Rows from block 4 of a small image classifier, named by matrix and row number. Rows with one number belong to one neuron. Each number is 128 + 24 x the weight over its row's rms, rounded and kept within 0 to 255. All counts start at 0. Numbers have three digits each.
After each neuron's rows are labels from the 100 images, of 14976, where the neuron reaches its largest size: "strongest on" is what is common among them. Only what is clearly more common there than usual is listed. The data: retinal OCT scans (Kermany 2017). In brackets: how many of the 100.
# gate: MLP gate (model.blocks.4.mlp.gate.weight, 1280x320), inputs 0-106
# fc1: MLP up (model.blocks.4.mlp.fc1.weight, 1280x320), inputs 0-106
# fc2: MLP down (model.blocks.4.mlp.fc2.weight, 320x1280, transposed), outputs 0-106

gate.107:181118150073098133129170102140145099100128125139139110156071098139113155157136110101140110139161128146129127140113175145122132158096129129136140135169106153108116119113153100151122131111142124125126093095096101132089110137102141187133098151116126140155152144152112125107077166114120138199141111123128094130108131128127156
fc1.107:091118143123104132149109103162112152118117088082107116074075131138117134122107141087133090107149128115087084129108138098161116148125151088155115139162105192137154155128116082174145143118125126111127133165149121109116102111162160141098126203103068163116171122131138164127119140117093089111129138098121122142106131149129083
fc2.107:101177092120109144137080100147123098107110117061060132113112138130119121100139106121142107101160128082124110157130114124134130126138137120132104171142110152129164149143129133166118130159125098124126110140128138136082144101135146119093117203106107147130154139145133131106104125142065150115141140106145168147129151174136115
strongest on: finding: choroidal neovascularization (75)

gate.118:149144150145086097092150134176131154127115156096139110130109132131140132148147137103111113129106083125116146139092131106131144110136147143120169106168150127111098148182119160139114094170100120100134137094114136178130103101128138099156147108092107153144160142098168154150096102121160151124135106134131103128071142171134089
fc1.118:167102112131132112154136126087136063103109130113131157084181155109117111121111141132136140136160176174145127081119120140151122148167091122143083127096144124148159142126122128115183139123152144162124113117092105118109155127098110155122114110187149126101089117138104088113135168168099074139137162148130124142118137137110164
fc2.118:132111077153126147138174101149112110139099150160119155117125089147072130125142140093127112070145129134124152111089108085115134128153107125087093139103125116128114133159120144097123138118135175113099140102142155159112146128127105129146118134125151201166088119107118134127136144180082123117139086146126108149113107122106126
strongest on: finding: choroidal neovascularization (64)

gate.448:103127120134103127141138120129096102166198167125117115133120071149158100162105081160115147095148132120133121142131134134102177113134121111149114141151094161114183145106165134112152118099117136180125116099132100127107124148079105130108100130120125106110083121138095097134106095107128135133127105102157122117116087112106140
fc1.448:111125176096142160182142104145102109104125147144141121168163128112136156118079140145113086112124106137154188102194141127125123132123097100146187106141136153125148103151135141136141085161139175161156115132112118162084142130085125146152126093141081123153126131125078094128123117129148110167149124121106157110133098143162134
fc2.448:121107102087147131143159152123123070093146159139111112136144126111141104146114132150097119125138157105163152082160143118140144143068112123142163116164126166162149099130135166123109100153141122148141124125113115152120138115074129157158115102111096109164116153125080137141119155118160140106158076114084114126148109171156120
strongest on: finding: choroidal neovascularization (64)

gate.360:100132094115077086124114131127125160155054141125137136121086114108136094129133114114096138101120130133112108096163136124105129073119146148113099129118122124103155120119149155095145141083100130142168111109087079143126141166102140112093169161126126170087134116163165160122109111113135159096148121155128115107098090086142142
fc1.360:162166114158119154115122156093117150113122138107134121094133119130124144151136123136106137110144085093145142142155109121113128148126107093123110102126130127130120149128103131133164123147094114093083139166139174109116154089109134112144159109121080162092163099152140151123129158099109144168140094116171136097092150175129153
fc2.360:141152155103119134138085086074089138112130158102116137114066119157105123128124100113175124085160097144162152134144108137128151131112124144146128114134077134101125175104175100146138106122129110109103110147151127112113131104101111157131134122138103142092117091113136150096134131156152128127140128189181169112134148138108140
strongest on: finding: diabetic macular edema (36)

gate.351:127120126130130070130170092136104151091147100123128163155096112117127114077161156133155147134146121061119121149148114117200130099125100132132087132150159135083116122100095113124154110150124120107153126133132103122092137122120097130129108114155111125142151146110152129157133092142094161130149158099124140145118126103147128
fc1.351:155160119118117122128120109136118093157125121132166101152109114085159181124112161157094133120169144141145161125138113090135132113101098097109123129122111094061097111111115131139121113125138135107117125113150117156133173127134118148103102063130117150126153119116143157134113144145166132152179101121093137131110137113098102
fc2.351:154147118143156103194117155095126128126156126102111120191109118177117116120129151095132143089157192099108133102083141080133086145126144131076129142162104131120103143112137145105143102123122140137175129134119153121152121115138120151105128116119085146136179111143085116134123150159121107151094130147105108076132154109126135
strongest on: finding: diabetic macular edema (30)

gate.648:133148123152147150127117139112140114147135126119101119120116129124143131098074110128160158131153130156129094144088123104165128142139123126167133153127092153121114153102146117091166175131127123179130103085144105137103132113125161131104124114138116120114154132124081141166154158139138128159148107133136096167088115143116094
fc1.648:109139114137097146146132064110127145141129143160132099138129085133140130141143121119112109161132136132105144135074107155128147149131109127153099101102109135110128144124120151124121184125125121129130143121139131118156126100142131096093165157120088180164162117139111157161098130116137135179127094133156117138126137138105118
fc2.648:134124129125110125123150105153135120122138163159143099122139101176134133174100144114153126144154122118089137102105084094144127094108175122103117099158157161133162115165141135152102132148125107143124105165144140072137108120124102119139139161117103079070121151139126101166112112142154160143134106140113119153122124203095116
strongest on: finding: diabetic macular edema (33)

gate.76:103177120136131143107130139086134104146136117144146089134117110140154088092121109119117126113139121136125125162141193121135094118088140107130114097071159189148122134140131134103105102140162095105111173135125087081132141140149142148149147099123106123142119142145162195162139104133148152141196079160064117104141116099131151
fc1.76:148140114142117119148135111108126114166135121141092126145125094146180113173135145138106118130115127129135113177089096102094128129129122111149082098119150118089148121144155161144112157100126155130128128133108129134112121127147172122144140048106156142121145105117131123100166133132157147125123153116152100124113118137122119
fc2.76:107105141138128091112131158155111145113132142143144120084105157137136161088141177154175088129080169137121100130141140119165102136141159091122099195104147109062097126137141150179094168113122122103144139108133132120121114118153144071109136119153100155084139145085108137136123106126157102115136099107145098129093105086142113
strongest on: finding: drusen (35)

gate.593:109157119158136114149123123153135103125111114108125107130147161113123143141143130122118113125174123091193110069106125115138138098116122074144118072129084179156129122120116112122160137090147158140145146110136135129168134121125163129088110112126120131089121147084143095096123095121116164171084127139164136123139173131109137
fc1.593:070128127118137123109150141101146146159104149118143117122138096154100178138112125114142097151146134088110129110145136119110127152116151125123105067089146125132170122177118110099096107166110153111145136131104135073123100137112162126116150125109121103128126147133133118172119153091116126149149108109121129113103123144113117
fc2.593:123134134172137144154120170129114121095129143111161106133113132071132156127126081160076130097115130111088141109132153143146129137125133102142134132134144107161171154161142127121136137143140161082126067124103129107132133104121135178092137096101140167117112087102138132072109142098150149080121144072131145121174123173098174
strongest on: finding: choroidal neovascularization (73)

gate.640:137090116090118120149128163172169119116151078068138139152114106168135117133183086133158096114127136062114196122148124092148093142149170133112138150122138136130134143096152093144115135136129135151094090130132160125124152086148097117114139167087122118107125152113101112143150129140075138096085137098108131151122147172106113
fc1.640:111135147148112124150162128123116156104148132112167127103102173138111168129135156149133136103124145141165118135171125093132149093093113133102147147158151118170126135168138117143179099139116128115144172137118154156124100144119083155083125191148091151105121162157107132124122125116136113155155151120090104075161133098137130
fc2.640:139140097100125138111159142129098161079108152148122108123117138103129158116145088167154151098104138112150133088122118100129191071090132141097144112152154124098134084131099123124183103152108153134134124133137145195121106188135139137117175153120110152125087147195130107129157173124109129126143145099140092104125153138127084
strongest on: finding: choroidal neovascularization (62)

gate.404:147130109104124167162143127108156074154128159120168120088105122159130164109109104098153156142106131145164126173101088148123130111144066119109152092124155172149145139157155133123142138116120179141152128133092160122076102135154111093092108143148117134119123130145143129128107130156098155130115147126126139104135130123127114
fc1.404:130133106142119129140112103139154133141144109091148146124102142134137153119173144157164113153118129111091079122159098110155141142133120110158073143101117132117132132098118096091115095133146130155139109132153142133099129142118144155113107144125130160114151133140130146107112168109120123154108124164135107142129171111090185
fc2.404:132095133135170123133105128118106154103098123106120140180143135077105162093125134132126110127125120127102110132142103150144147089146137161116102128125107142121133161144088136130094109157077118134113115139189148148117118134125179140133164118149094134117138096142129104138141095136143083161090172170168124152129125139111159
strongest on: finding: diabetic macular edema (33)

gate.683:144110128219131137117160159075108109198127142111133133154163141130133092124139153149089139133111115133124106115113151165131157145181085110139127143153127110136115163108144163130102150137101146099144126180120142129135131139162100115153134154097098102137151113117114160149145142136159118089094114146089132150145083104128089
fc1.683:110133118159135099107177107155146163072109153163083122112114138159097130117144147114127145132205134133110123098143125099147155159131113152142094108153102154167135154147118107166096098121097082138119095131116088104162137154072155167117134122170151136128137151139142103138148146122119102119103104157136133095137167143148128
fc2.683:150140142113117122112104122076124104130076150130160119180105135178136105114118112141157141134128120137165112129142116196117136146109131116138092102141119127098130091106126090166075147153144162145144085094150159164125114164113116139119147129130131150095135148141160168108154128074120170135138145102125096112095151156146127
strongest on: finding: choroidal neovascularization (63)

gate.464:124074101070122070069135114147129109163147082111122122103164092090152105106112136131131140138156131133105153126107130094141065175152144087097140135104117115119145204143155152125153108164121146178129104161115128139141106112111138107136148147135137072090136121171123148128127124155133117141119126149114148162127116125126120
fc1.464:112128128124143074108103111111142094129090120127118154125173147125136139127100116114117102097151130109082129117121111110117111111135155115115151145191113138158141171138160087125107114156071127169129102118170119178118102099099126124122149133141095141124104128115070095123107073137147152115093105124127146128113154114127113
fc2.464:159089082157135105135122115116111109123139119068127128124140116141213156153123108113105125134126098094137137115098095158131111114164167129113127111139095124130105122146107130106141122133138146124137118123147140130090114119079162136148167112134096144120120139140095119109093156134120161101117105113144117121104152129139138
strongest on: finding: drusen (35)

gate.83:134144106130120113141145088148106096102104087178114106144141106149125126103122131088126122138081168116124128109065123114142126120103147149099147163177084095138140079127167093095110121152130080124135142123154120104133158126083113150094064110163128112144118124146140122134112161157080087107151132137119092133120167167128126
fc1.83:115147171105133131144124176152083084118135140119155139097096147120110126141123111127149157088129101119142111125153130121090142142113103114112132103089155147118129143138120168140133135082100150145103100149114100102076132140183111125149127115094118140149140119109115093144107113174107150122109149134152153180144098126148125
fc2.83:109114099138153138050138130137094117154131128128109156136128098130115182136085193137139143082151165116110076127130140153121103134139106170132144134127115136108155128139131147140124136093136121126119131113152146167124165152146129144132159193124120145089150149099167087107083137124109208117127157132079125126118120133123114
strongest on: finding: diabetic macular edema (36)

gate.74:123113141172136136113103096132096149111158121116132122160101128155129148128148155114152138136095113122126129172087088101145160145086134152150133142109138169116114158098111125127083125118125113167150130134126155145121093109193159105120147059155113045095203135128089116138135114103144145116150137122142118161126150136111172
fc1.74:111094107127152079085114134158173174118134123063134122145076089126141158184186151148146149128125079113108118153100152122115133129161166142156136105123117145146122111143137111092111138163139131153160132123107123132153150128099165115109181120124110093114163143138087146129103140156128168073146123153092176102167140126148123
fc2.74:114091118109166143105153108114135093095127152127076093115149131126122115138111114119129138105156131175128146119104096108180149169140103128115140106122109148142129123155148129093134110129096168115090089111110154150163115125127109108135124097141153174137143110166127150092108116115123146114120137109150102136163110150131120
strongest on: finding: diabetic macular edema (32)

gate.720:091131170150115149105144147109154120140127100103115090132135114131122100102107164149104103072132106134124154133148188114125121131138115133126153098095133127092136113124168138156146157152184094110131077123112136171185114077145126170165139104108124092114119140119140073144145101131155103103120119130130089132140139126097159
fc1.720:174145114112131053152095107161101127137091124147139117129190156150108138122090129126137162113138172144110168124124135136115101122141155129129134138136155151181148157107122100111161104152110109153065120125136184124124154138121159143109137166107160085158093150112117148125100142140116124133158157150110127146094112137098141
fc2.720:116126131131136126129145107122134138154108143093111138132182164152123138115109076117159092096116087171159195110093155128111110129084132112155131150125138150113164117106143090162125108120107126141173172088191154129138128110183141157126113162119117117111110071121144149134109128115132131143143117123151113158110148109105088
strongest on: finding: choroidal neovascularization (67)

gate.211:145094178120141132070095143093129150085125145133102103144148113151136102147162142133151120161085076154130113143144130144151098143146109142128097110125159145108120126105131064103108106127104142149159095133086153103126068129167123148085121117119177158110132141120114132145124124149129136130140104132135161102135129088133158
fc1.211:142124171164121116118126163125130122139145100158171118104096100137106125143156171106116104118138124125106120115134097125135131120150142119153166145146112134150132121170124170075115112133091159125153151132116131180061124085117116105145135099094114125160144158131176171164140138105128152115098096140126113089163147157112074
fc2.211:157147137154141101085149141142142138106142094109150102074142165107143101129162143129129137128127160130147108157094116092126109096121093130145140123082094115168147149114096146118096109134123127097154150117077107150094119150135132117114138105118141120116124124081113140141160156116143157128100090151129115099168136141110130
strongest on: finding: choroidal neovascularization (62)

gate.645:080111107086125097121151113111097139106109133131159117134154167110124152134146113124139116127101122127174160089155095125126173126149121126128094132132098069120135140145108119123131124098084095174090158095141143112113132087127093121086121165134166180109122141123126137162131129154141099125156113166090107130094094130126107
fc1.645:118084088137161127076102120121120127143098151107144127143141164085145144133144131160072158142171126148156179158122073123134142143161109224141119138128124077159145112111103102149120130122160084186137138084099112106132142098108121096143105123104143161144104125149111098115146170135114106154142097111132149095124118137116134
fc2.645:129085158111153135140107108105120110144128095122146088125118161093152121164123118170060150096129098144160150141127089112130095146147121179140172108139133128152132120098091135108143118119139128150137120113140132118176114158112129099142110102085146141112118140138093115119159140145120103123123150179098100125128155130114130
strongest on: finding: diabetic macular edema (75)

gate.676:166116117121135147173115177109148149193137153123165090106129101093123108102119160143102104124109120131160122121128109097149124126120117131140124111101152106139093125106113188124141116099166111074123126149136120151148121111137114081107174126121115142150109147119104117171152136129101136105126142157054176108135142093136135
fc1.676:121158144157111124089167128118140119103131155112121145151160132146072102126142136100138152119115123147102181132135144161092121138080138154156135072121152147128125110101151122171126150168166100156115150114183146132157135127123087099126118143152136138086136110127155155140096170136107120081136102142172133161123111116143138
fc2.676:146155132158096119110135101157128099138145142112150097195143145185111104144138158116152135074094111122111132085106134135113116176083124144115111127115135142100137163141188113173109155142103116130106147122190102133166133142134137102103123130176130137071090120179141127132121181083146131124128127131119158145100115120127129
strongest on: finding: choroidal neovascularization (73)

gate.270:094106071145132090129124136101133105115142093126105088119137123135116079114146155136129139141095154140142125114105205162117133131135125122113122147136149120128136129136154112166118118091104150135112142109133071140102109110152126145088138131142141094103144089121120132147140133146144156176113152138147110163124104096123086
fc1.270:145115106106156188095138139103140137144139110145131154139177096113176168141159148175096104123155131129110113158120060152105143114159128139112122086115101143108123092122111132106126163149118092153120096144102123110145121111085116081128117156126104143136088156150133139137104133129095115104121103115131129118123102118128086
fc2.270:140108125099099101182129117144116124142090145145140109164144121144139112124129137119117097129114158127134114145096107100158095146134123134135107111114120120107139162112133096133144147078108154162088152092118107119160138135125176121113163122108140118116098116148121104090096114136141091148130099135113122190117139106155127
strongest on: finding: diabetic macular edema (43)

gate.179:123124125154099171132131171133115151138111117100115131178153132117177103116125140134141156131136111138099173128133169164079162131107165134134132142129140107121112090133131120113122136151077123122132113138097107088102170144138059137152147099141150105085068133129102083132135112090117146112109122133151106150104120166097123
fc1.179:118100105162110120124133154115118102144119126130100107150132143131156117140166164105159123173116148118120082109128122111113135119166140115151158154140085162116128109171115140129122113099154147115145115107182117163157133184127123112147128128166143137079094125139143089120115144141128165120115150108118118149144129128116121
fc2.179:099080106126141112121125170141122116119144105179117150146117130158111141123157118111150133175099141158126084122116131135116125117134093103157165122121081134105127156166127156136132106113203128122116133086171083160175074142125165115152123182135125135149134120137144120126116116150140149093125116137127146114136119114112135
strongest on: finding: diabetic macular edema (31)

gate.461:113105118135101099139140136167186115096150128114146111080115102134165121068146148126153106132113130147102150136120131138125143140124108135126117074162092161140152123129113124088064106118103143127128092164133117153116108092146129141143136163103117101145146109131162112139105115128111156161142109158117162131094137129126063
fc1.461:159101118152123100123128133115140156135179117055114110127139149134128103098096135143126111126079128146103050111130099160116069115076142117157138119150124132138125111137125121119134164147109129138146101156131116194154155140154146144121094159130154133146119096112138142115091111155125130123101101094115133147074120112154117
fc2.461:130123144137114121138128103153091181115134126115111121122121125112095140132085086129193140106132102143169092109102121171151075104120118127141094141098129141131181149132129139140100130149129101114109122159111136122164110094098139127136101147157155108098156087158128173102153157125096137137155144117121131202147079135142134
strongest on: finding: diabetic macular edema (34)

gate.383:156158157169126105152152105154130086120133161131150128183134136129122131153123067150180094151141136114099145117109104111154112123130127141120173151148122145134132143122122108145106108161143128115145089119134151103126131091106120158101172127134123118133140150118131101143116104133118114144095131126143110081192107120100123
fc1.383:138130147156114119099131132109112148125153106112158110067094097143097110132133155077138111094148111139151111145143151143131125150120128127165124098130128087124176101140124130097133103147106095141145125153146145132102147154155131113093135142156085151131107099164132082139093128122173151134097115158096128174082137162168168
fc2.383:127127112145114097155147109108099150087145145081115149093103165082167133121119108111161123127141093133128151147125149138133109106108150150131156101099146101147165161129111099128132136144094154127127129132137149161114085124098132072105119079157072125135125135153131141129115069172138120111096134116125146129102094134140103
strongest on: finding: choroidal neovascularization (59)

gate.719:154158096153125166056162084147077128126106120133129149116136140105134121089119119155131142098142150108140091176148142150135103112153134111126115175135150123134134067111077147143109145126101108112143125128117145129136100097116123154088137123133143099097166142127147132167145097146153100137145127105148150110125144100163192
fc1.719:136096115084119164120172133151140103140136165128131106090149156146092105103167108152106126094131129053123126140108083105169164068151104112132104091115153099149116122154123097154131127083130114145130161142160109119149150122130104086125122108135130150093090155130117110139113160123115124162132128154099154143160131140111158
fc2.719:109097093123090147103127128147149102128129148106122112090147132143068118127161134129112180073174124061148104124095092114112160080142123139153148152162149137143142088112110105148094139107132115154113164135133160152185087119112100119126125163108133110090122140131155136142153131167163142124153123143086137128140112109114111
strongest on: finding: diabetic macular edema (34)