From a checkpoint of a small image classifier.
Training: muon at rate 0.0052, 14500 steps, batches of 64.
Data: trained on retinal OCT scans (Kermany 2017), 49215 training examples.
Rows from block 7 of a small image classifier, named by matrix and row number. Rows with one number belong to one neuron. Each number is 50 + 10 x the weight over its row's rms, rounded and kept within 0 to 99. All counts start at 0. After the name is the row's rms in percent of the matrix's.
After each neuron's rows are labels from the 100 images, of 14976, where the neuron reaches its largest size: "strongest on" is what is common among them. Only what is clearly more common there than usual is listed. The data: retinal OCT scans (Kermany 2017).
# gate: MLP gate (model.blocks.7.mlp.gate.weight, 1280x320), inputs 0-106
# fc1: MLP up (model.blocks.7.mlp.fc1.weight, 1280x320), inputs 0-106
# fc2: MLP down (model.blocks.7.mlp.fc2.weight, 320x1280, transposed), outputs 0-106

gate.395 088:53 45 50 30 58 55 46 41 56 59 27 66 52 53 41 56 55 39 43 47 35 54 41 49 24 67 54 58 55 46 37 37 50 74 54 57 63 58 44 44 45 36 49 35 54 31 60 56 43 45 67 55 47 58 35 59 45 51 52 52 53 52 31 48 49 67 38 42 42 39 41 53 62 38 34 62 52 49 42 75 51 44 57 71 50 58 48 54 47 49 41 52 90 47 38 53 48 21 40 49 47 34 57 64 52 54 60
fc1.395 090:71 47 47 49 63 63 45 44 53 43 48 50 53 53 46 59 48 47 42 39 45 47 35 56 42 63 42 45 51 54 60 45 58 46 45 20 42 62 55 57 59 42 55 59 61 52 64 46 40 52 62 70 40 35 50 46 36 56 49 44 45 63 48 32 46 47 48 64 51 27 34 55 63 47 42 33 59 39 56 62 67 40 46 62 57 33 35 58 45 51 53 64 58 46 47 66 52 44 61 30 63 64 55 56 66 46 53
fc2.395 086:39 48 54 59 38 46 56 68 59 44 53 41 55 55 34 60 44 58 35 40 60 49 44 35 37 44 63 40 51 61 51 52 56 61 46 40 73 56 54 70 49 59 48 66 54 60 56 59 45 44 44 55 42 47 56 63 56 50 66 35 52 63 64 52 69 50 42 58 66 52 44 32 43 48 45 36 42 45 41 54 26 47 64 55 74 21 36 54 58 40 55 32 50 50 54 43 57 47 47 31 40 60 54 54 49 49 62
strongest on: finding: choroidal neovascularization

gate.158 103:43 47 69 57 44 53 54 64 53 54 44 43 50 49 41 52 62 75 43 56 28 56 65 62 30 29 65 59 52 40 53 51 36 52 66 51 56 44 64 39 44 32 44 55 60 38 46 49 56 49 48 54 57 40 46 43 51 48 47 51 48 48 53 56 34 52 57 39 63 44 42 58 71 20 56 62 40 45 24 43 64 64 52 58 47 35 38 46 45 62 43 39 53 57 57 43 52 42 40 55 67 33 56 59 45 57 63
fc1.158 107:53 42 45 45 68 33 44 40 37 39 38 49 64 45 54 44 54 49 55 55 36 61 58 39 68 48 29 62 47 39 58 48 49 50 74 34 44 37 41 42 51 51 59 47 38 62 55 39 40 83 58 45 39 52 44 50 39 35 36 56 53 45 43 61 31 63 57 54 36 41 46 37 31 28 76 51 50 66 61 40 57 51 54 46 28 49 59 54 38 44 45 51 57 50 58 57 36 50 48 66 72 53 41 66 46 54 41
fc2.158 106:55 61 35 62 65 40 50 58 48 27 50 58 50 34 57 62 54 40 44 61 49 64 43 58 45 62 57 33 73 48 53 71 36 47 57 57 27 62 41 65 50 41 49 58 46 54 50 47 54 58 39 60 57 28 36 32 55 48 44 63 44 45 42 42 42 39 41 53 60 58 49 51 43 55 68 47 51 40 28 51 58 56 39 55 54 47 49 51 64 54 55 57 68 55 44 56 62 44 47 48 28 50 54 65 57 48 56
strongest on: finding: choroidal neovascularization

gate.207 123:38 66 62 52 35 50 60 45 56 60 57 47 52 65 52 64 46 43 55 43 34 38 69 53 44 63 41 36 74 36 35 59 50 51 34 53 55 42 65 53 61 35 48 51 52 41 52 45 47 52 41 41 57 60 62 41 51 41 49 52 49 39 48 30 45 33 54 51 33 58 64 37 57 64 26 50 47 52 56 60 55 35 58 56 48 49 48 59 53 39 54 41 46 48 33 58 47 56 43 42 37 52 63 64 43 44 68
fc1.207 120:51 39 65 62 47 58 38 44 43 49 41 40 36 43 33 54 52 72 66 50 53 49 44 70 48 41 56 64 47 63 63 44 63 50 52 47 55 41 39 39 53 56 50 57 49 69 66 55 47 46 56 35 36 31 53 62 36 63 43 41 48 60 41 51 62 68 68 41 73 44 33 67 55 45 55 54 46 47 43 41 62 51 45 59 46 41 52 73 42 57 46 56 40 54 46 35 43 68 68 38 44 52 46 40 36 50 41
fc2.207 120:39 80 37 56 50 51 50 51 56 44 36 37 48 60 54 58 69 46 47 50 61 48 45 51 46 53 58 19 43 50 41 57 61 39 50 60 73 40 52 53 58 56 56 58 41 48 47 43 47 51 46 44 49 58 51 62 44 42 40 62 53 42 59 37 38 66 56 63 37 39 44 55 52 34 32 65 51 45 42 49 43 55 46 47 42 57 48 60 41 66 57 38 56 38 52 58 34 44 60 60 28 51 59 49 44 36 48
strongest on: finding: diabetic macular edema

gate.378 091:48 58 60 48 44 36 43 52 57 48 39 55 50 58 44 51 58 52 49 32 46 54 57 49 46 53 26 54 49 64 51 59 37 58 54 54 55 39 65 60 61 44 47 43 50 50 56 50 41 33 50 24 56 61 62 27 42 47 38 46 64 53 52 59 48 71 55 59 32 44 48 48 51 47 43 52 38 51 59 48 63 48 46 51 64 37 47 44 50 66 54 51 56 57 62 46 60 45 47 48 50 55 45 59 41 44 46
fc1.378 091:32 44 62 52 63 72 59 47 58 52 45 31 54 58 65 45 56 54 63 58 63 52 29 46 48 53 50 37 52 41 46 41 67 47 41 50 67 65 56 46 50 35 58 47 42 56 48 40 71 62 45 42 47 50 56 63 49 43 36 60 48 50 40 45 60 51 47 42 43 57 62 53 44 70 57 38 32 56 49 37 47 39 46 44 52 71 48 50 37 52 55 39 48 53 48 54 25 38 54 47 67 62 59 51 64 64 46
fc2.378 095:60 66 35 42 53 31 45 38 38 40 32 64 45 69 64 40 51 40 44 57 58 52 56 58 59 54 32 60 48 46 44 65 33 59 53 69 32 72 49 66 60 52 49 59 49 49 56 44 34 40 18 42 57 63 51 53 64 73 50 36 64 45 58 53 60 36 28 58 20 50 40 60 54 57 21 52 27 58 62 53 50 52 55 68 38 41 52 52 55 54 51 44 46 48 43 52 51 45 45 40 49 56 71 57 51 58 37
strongest on: finding: choroidal neovascularization

gate.498 123:59 41 62 62 47 37 48 46 64 45 41 68 54 64 72 57 44 52 29 62 56 63 43 63 34 53 55 53 43 39 56 47 51 55 43 66 61 55 59 50 44 42 67 44 49 50 39 43 51 41 57 59 60 65 66 40 42 31 39 34 74 63 37 61 51 48 54 55 55 65 47 52 46 46 40 48 49 37 52 49 49 44 44 57 46 60 42 43 44 54 42 38 51 52 64 53 54 57 45 38 50 61 47 28 45 41 43
fc1.498 128:43 51 34 68 38 63 53 66 36 51 59 51 58 42 59 32 50 49 58 46 45 46 39 50 60 51 56 65 54 72 44 57 58 50 43 37 39 54 41 62 36 67 55 43 39 42 47 51 62 56 50 45 65 34 44 42 47 44 62 54 50 35 43 34 45 51 49 45 54 57 38 44 41 51 61 45 46 59 63 53 48 43 44 59 48 35 66 54 68 39 46 61 44 42 42 37 52 57 60 44 46 49 45 63 53 67 56
fc2.498 118:33 43 57 62 41 63 36 49 42 52 56 42 54 65 50 56 35 54 41 57 61 46 58 56 42 67 53 41 47 60 65 66 55 63 52 46 31 39 60 64 42 49 50 45 51 57 39 46 36 52 38 38 65 42 56 55 49 41 34 45 47 47 34 38 51 64 43 57 63 42 67 53 50 63 52 50 54 61 69 46 55 40 56 52 28 49 56 36 61 71 67 40 51 60 67 50 52 50 61 38 37 63 53 36 55 36 43
strongest on: finding: diabetic macular edema

gate.673 113:53 54 47 37 35 63 42 58 59 45 52 65 53 47 36 61 64 52 58 64 50 66 42 63 52 41 33 24 43 45 46 52 56 42 45 39 48 34 44 40 64 44 50 30 34 53 56 54 37 51 55 69 33 50 52 55 51 41 49 71 53 63 49 35 32 49 49 44 60 40 51 45 39 51 52 35 50 40 52 63 49 48 67 34 50 33 43 48 42 57 64 51 62 50 33 42 49 64 36 45 37 39 48 47 67 72 45
fc1.673 107:29 66 39 42 33 42 43 58 56 54 39 52 49 34 52 65 40 66 55 58 57 56 51 64 49 41 61 36 42 49 33 54 47 44 41 42 47 44 35 51 78 47 58 13 38 49 57 41 48 34 74 48 47 39 47 62 55 46 45 60 56 60 50 45 49 50 37 31 43 33 80 38 46 50 65 50 37 51 54 49 35 59 63 40 43 40 52 29 46 55 61 52 60 58 43 67 38 58 44 54 50 67 59 41 57 55 50
fc2.673 102:57 62 53 59 51 41 54 68 55 54 41 52 47 62 36 69 40 74 44 43 44 48 58 52 30 44 53 47 67 44 51 53 35 58 47 28 51 64 26 57 60 56 51 51 49 62 48 34 54 52 51 77 49 67 47 61 37 54 47 39 43 77 57 51 45 58 58 53 43 60 52 43 42 65 51 47 48 62 53 51 54 51 38 61 41 44 47 33 49 37 33 47 53 41 39 46 58 36 39 44 49 53 44 40 51 48 51
strongest on: finding: choroidal neovascularization

gate.610 074:45 47 43 40 58 65 49 47 61 45 49 42 54 52 51 50 32 54 29 53 39 49 43 57 40 70 44 58 53 58 58 53 55 56 36 57 49 53 68 44 72 54 48 71 41 56 63 46 53 46 47 52 68 60 44 38 59 72 30 54 47 57 44 56 71 37 48 51 55 41 53 42 40 35 46 41 55 57 37 49 46 38 52 56 49 32 36 51 38 47 50 46 51 55 50 43 53 53 52 41 50 38 71 40 59 52 57
fc1.610 080:41 32 50 48 49 59 51 48 60 72 50 53 58 53 44 56 38 51 45 54 35 36 63 61 47 45 39 49 57 37 46 40 50 68 50 45 60 56 65 33 49 53 63 45 47 62 41 21 54 60 46 52 67 50 44 74 57 55 56 57 47 46 64 50 43 46 62 68 51 42 46 57 46 35 58 52 56 62 47 39 61 28 46 73 46 37 37 51 54 42 57 19 62 37 60 39 50 50 35 46 48 58 59 41 53 69 57
fc2.610 092:45 33 51 40 42 47 36 46 59 62 50 59 37 57 67 52 39 41 48 56 62 36 62 35 36 39 54 36 36 23 59 54 66 43 42 67 52 69 49 44 35 56 67 52 45 50 35 47 58 46 54 49 64 71 45 62 46 57 53 58 54 40 52 30 43 41 59 38 66 52 57 43 46 56 64 59 43 56 62 53 47 46 45 71 58 43 58 42 49 49 45 42 52 35 47 30 51 80 39 53 49 51 46 63 66 50 72
strongest on: finding: diabetic macular edema

gate.682 104:49 62 55 53 53 64 60 57 65 45 41 38 51 64 58 66 40 49 76 67 52 54 58 56 48 52 32 42 42 44 53 43 40 40 46 49 60 61 32 37 56 49 64 42 55 57 47 41 46 59 35 52 71 31 43 51 59 40 55 50 44 52 38 58 31 53 47 67 46 44 41 63 52 31 52 64 27 31 41 58 50 41 57 44 46 50 38 52 53 58 57 48 39 44 55 48 48 34 55 37 48 55 53 52 38 25 49
fc1.682 112:54 33 54 41 48 44 26 30 46 62 59 47 54 44 62 48 53 42 38 36 57 61 62 65 56 08 41 50 51 52 56 41 55 45 50 51 48 53 64 62 75 43 41 60 50 51 52 43 45 66 52 50 55 53 46 44 46 55 47 43 45 42 50 64 53 38 43 40 57 39 54 49 63 54 52 46 57 40 58 44 51 47 57 45 58 43 51 51 67 41 48 77 56 46 53 40 41 33 57 77 55 67 57 50 57 55 46
fc2.682 105:55 52 50 42 44 52 48 64 67 49 38 50 65 39 38 44 40 44 26 48 44 60 47 57 69 38 38 47 54 48 47 42 52 53 24 46 58 43 49 64 53 34 34 52 61 55 62 67 46 57 59 40 38 48 35 32 48 56 53 61 56 31 33 53 49 44 56 78 57 54 47 44 54 49 60 63 45 27 64 59 59 56 58 47 51 45 45 57 59 66 63 54 48 37 72 45 37 48 44 68 48 34 40 36 63 44 49
strongest on: finding: diabetic macular edema

gate.709 134:52 34 52 58 55 46 82 48 55 32 58 66 48 55 47 54 53 44 46 53 30 45 32 29 41 63 51 63 43 56 35 62 52 53 35 57 36 48 59 53 70 61 36 34 54 48 58 40 39 56 60 62 61 57 41 49 46 60 53 40 46 57 58 66 55 23 52 44 54 49 79 35 56 36 22 53 62 56 50 64 67 35 54 42 41 49 56 27 38 39 48 48 43 58 39 54 65 52 43 58 56 48 54 52 50 61 45
fc1.709 126:36 63 49 47 56 39 49 58 56 53 77 68 61 64 47 42 34 49 59 58 39 49 66 48 43 41 56 51 53 55 49 60 44 46 77 56 56 51 52 45 49 38 56 49 67 63 58 65 53 50 56 51 54 54 64 54 47 46 55 41 58 54 47 45 34 66 61 49 47 50 40 29 64 63 46 53 63 45 36 52 49 55 61 76 38 52 45 59 42 73 65 71 47 38 53 38 51 31 53 40 58 48 59 55 28 34 54
fc2.709 130:56 67 51 60 49 51 48 58 37 44 58 57 32 40 57 46 53 58 49 61 54 52 69 53 58 44 79 60 48 51 62 61 41 43 41 45 49 51 48 51 50 35 20 54 63 35 54 41 60 45 68 45 45 53 45 46 34 53 53 31 56 47 56 44 51 57 50 38 55 17 58 65 61 47 48 59 43 51 56 73 36 49 58 56 59 52 49 47 42 53 59 59 58 47 42 59 38 41 48 47 42 67 45 41 36 41 68
strongest on: finding: diabetic macular edema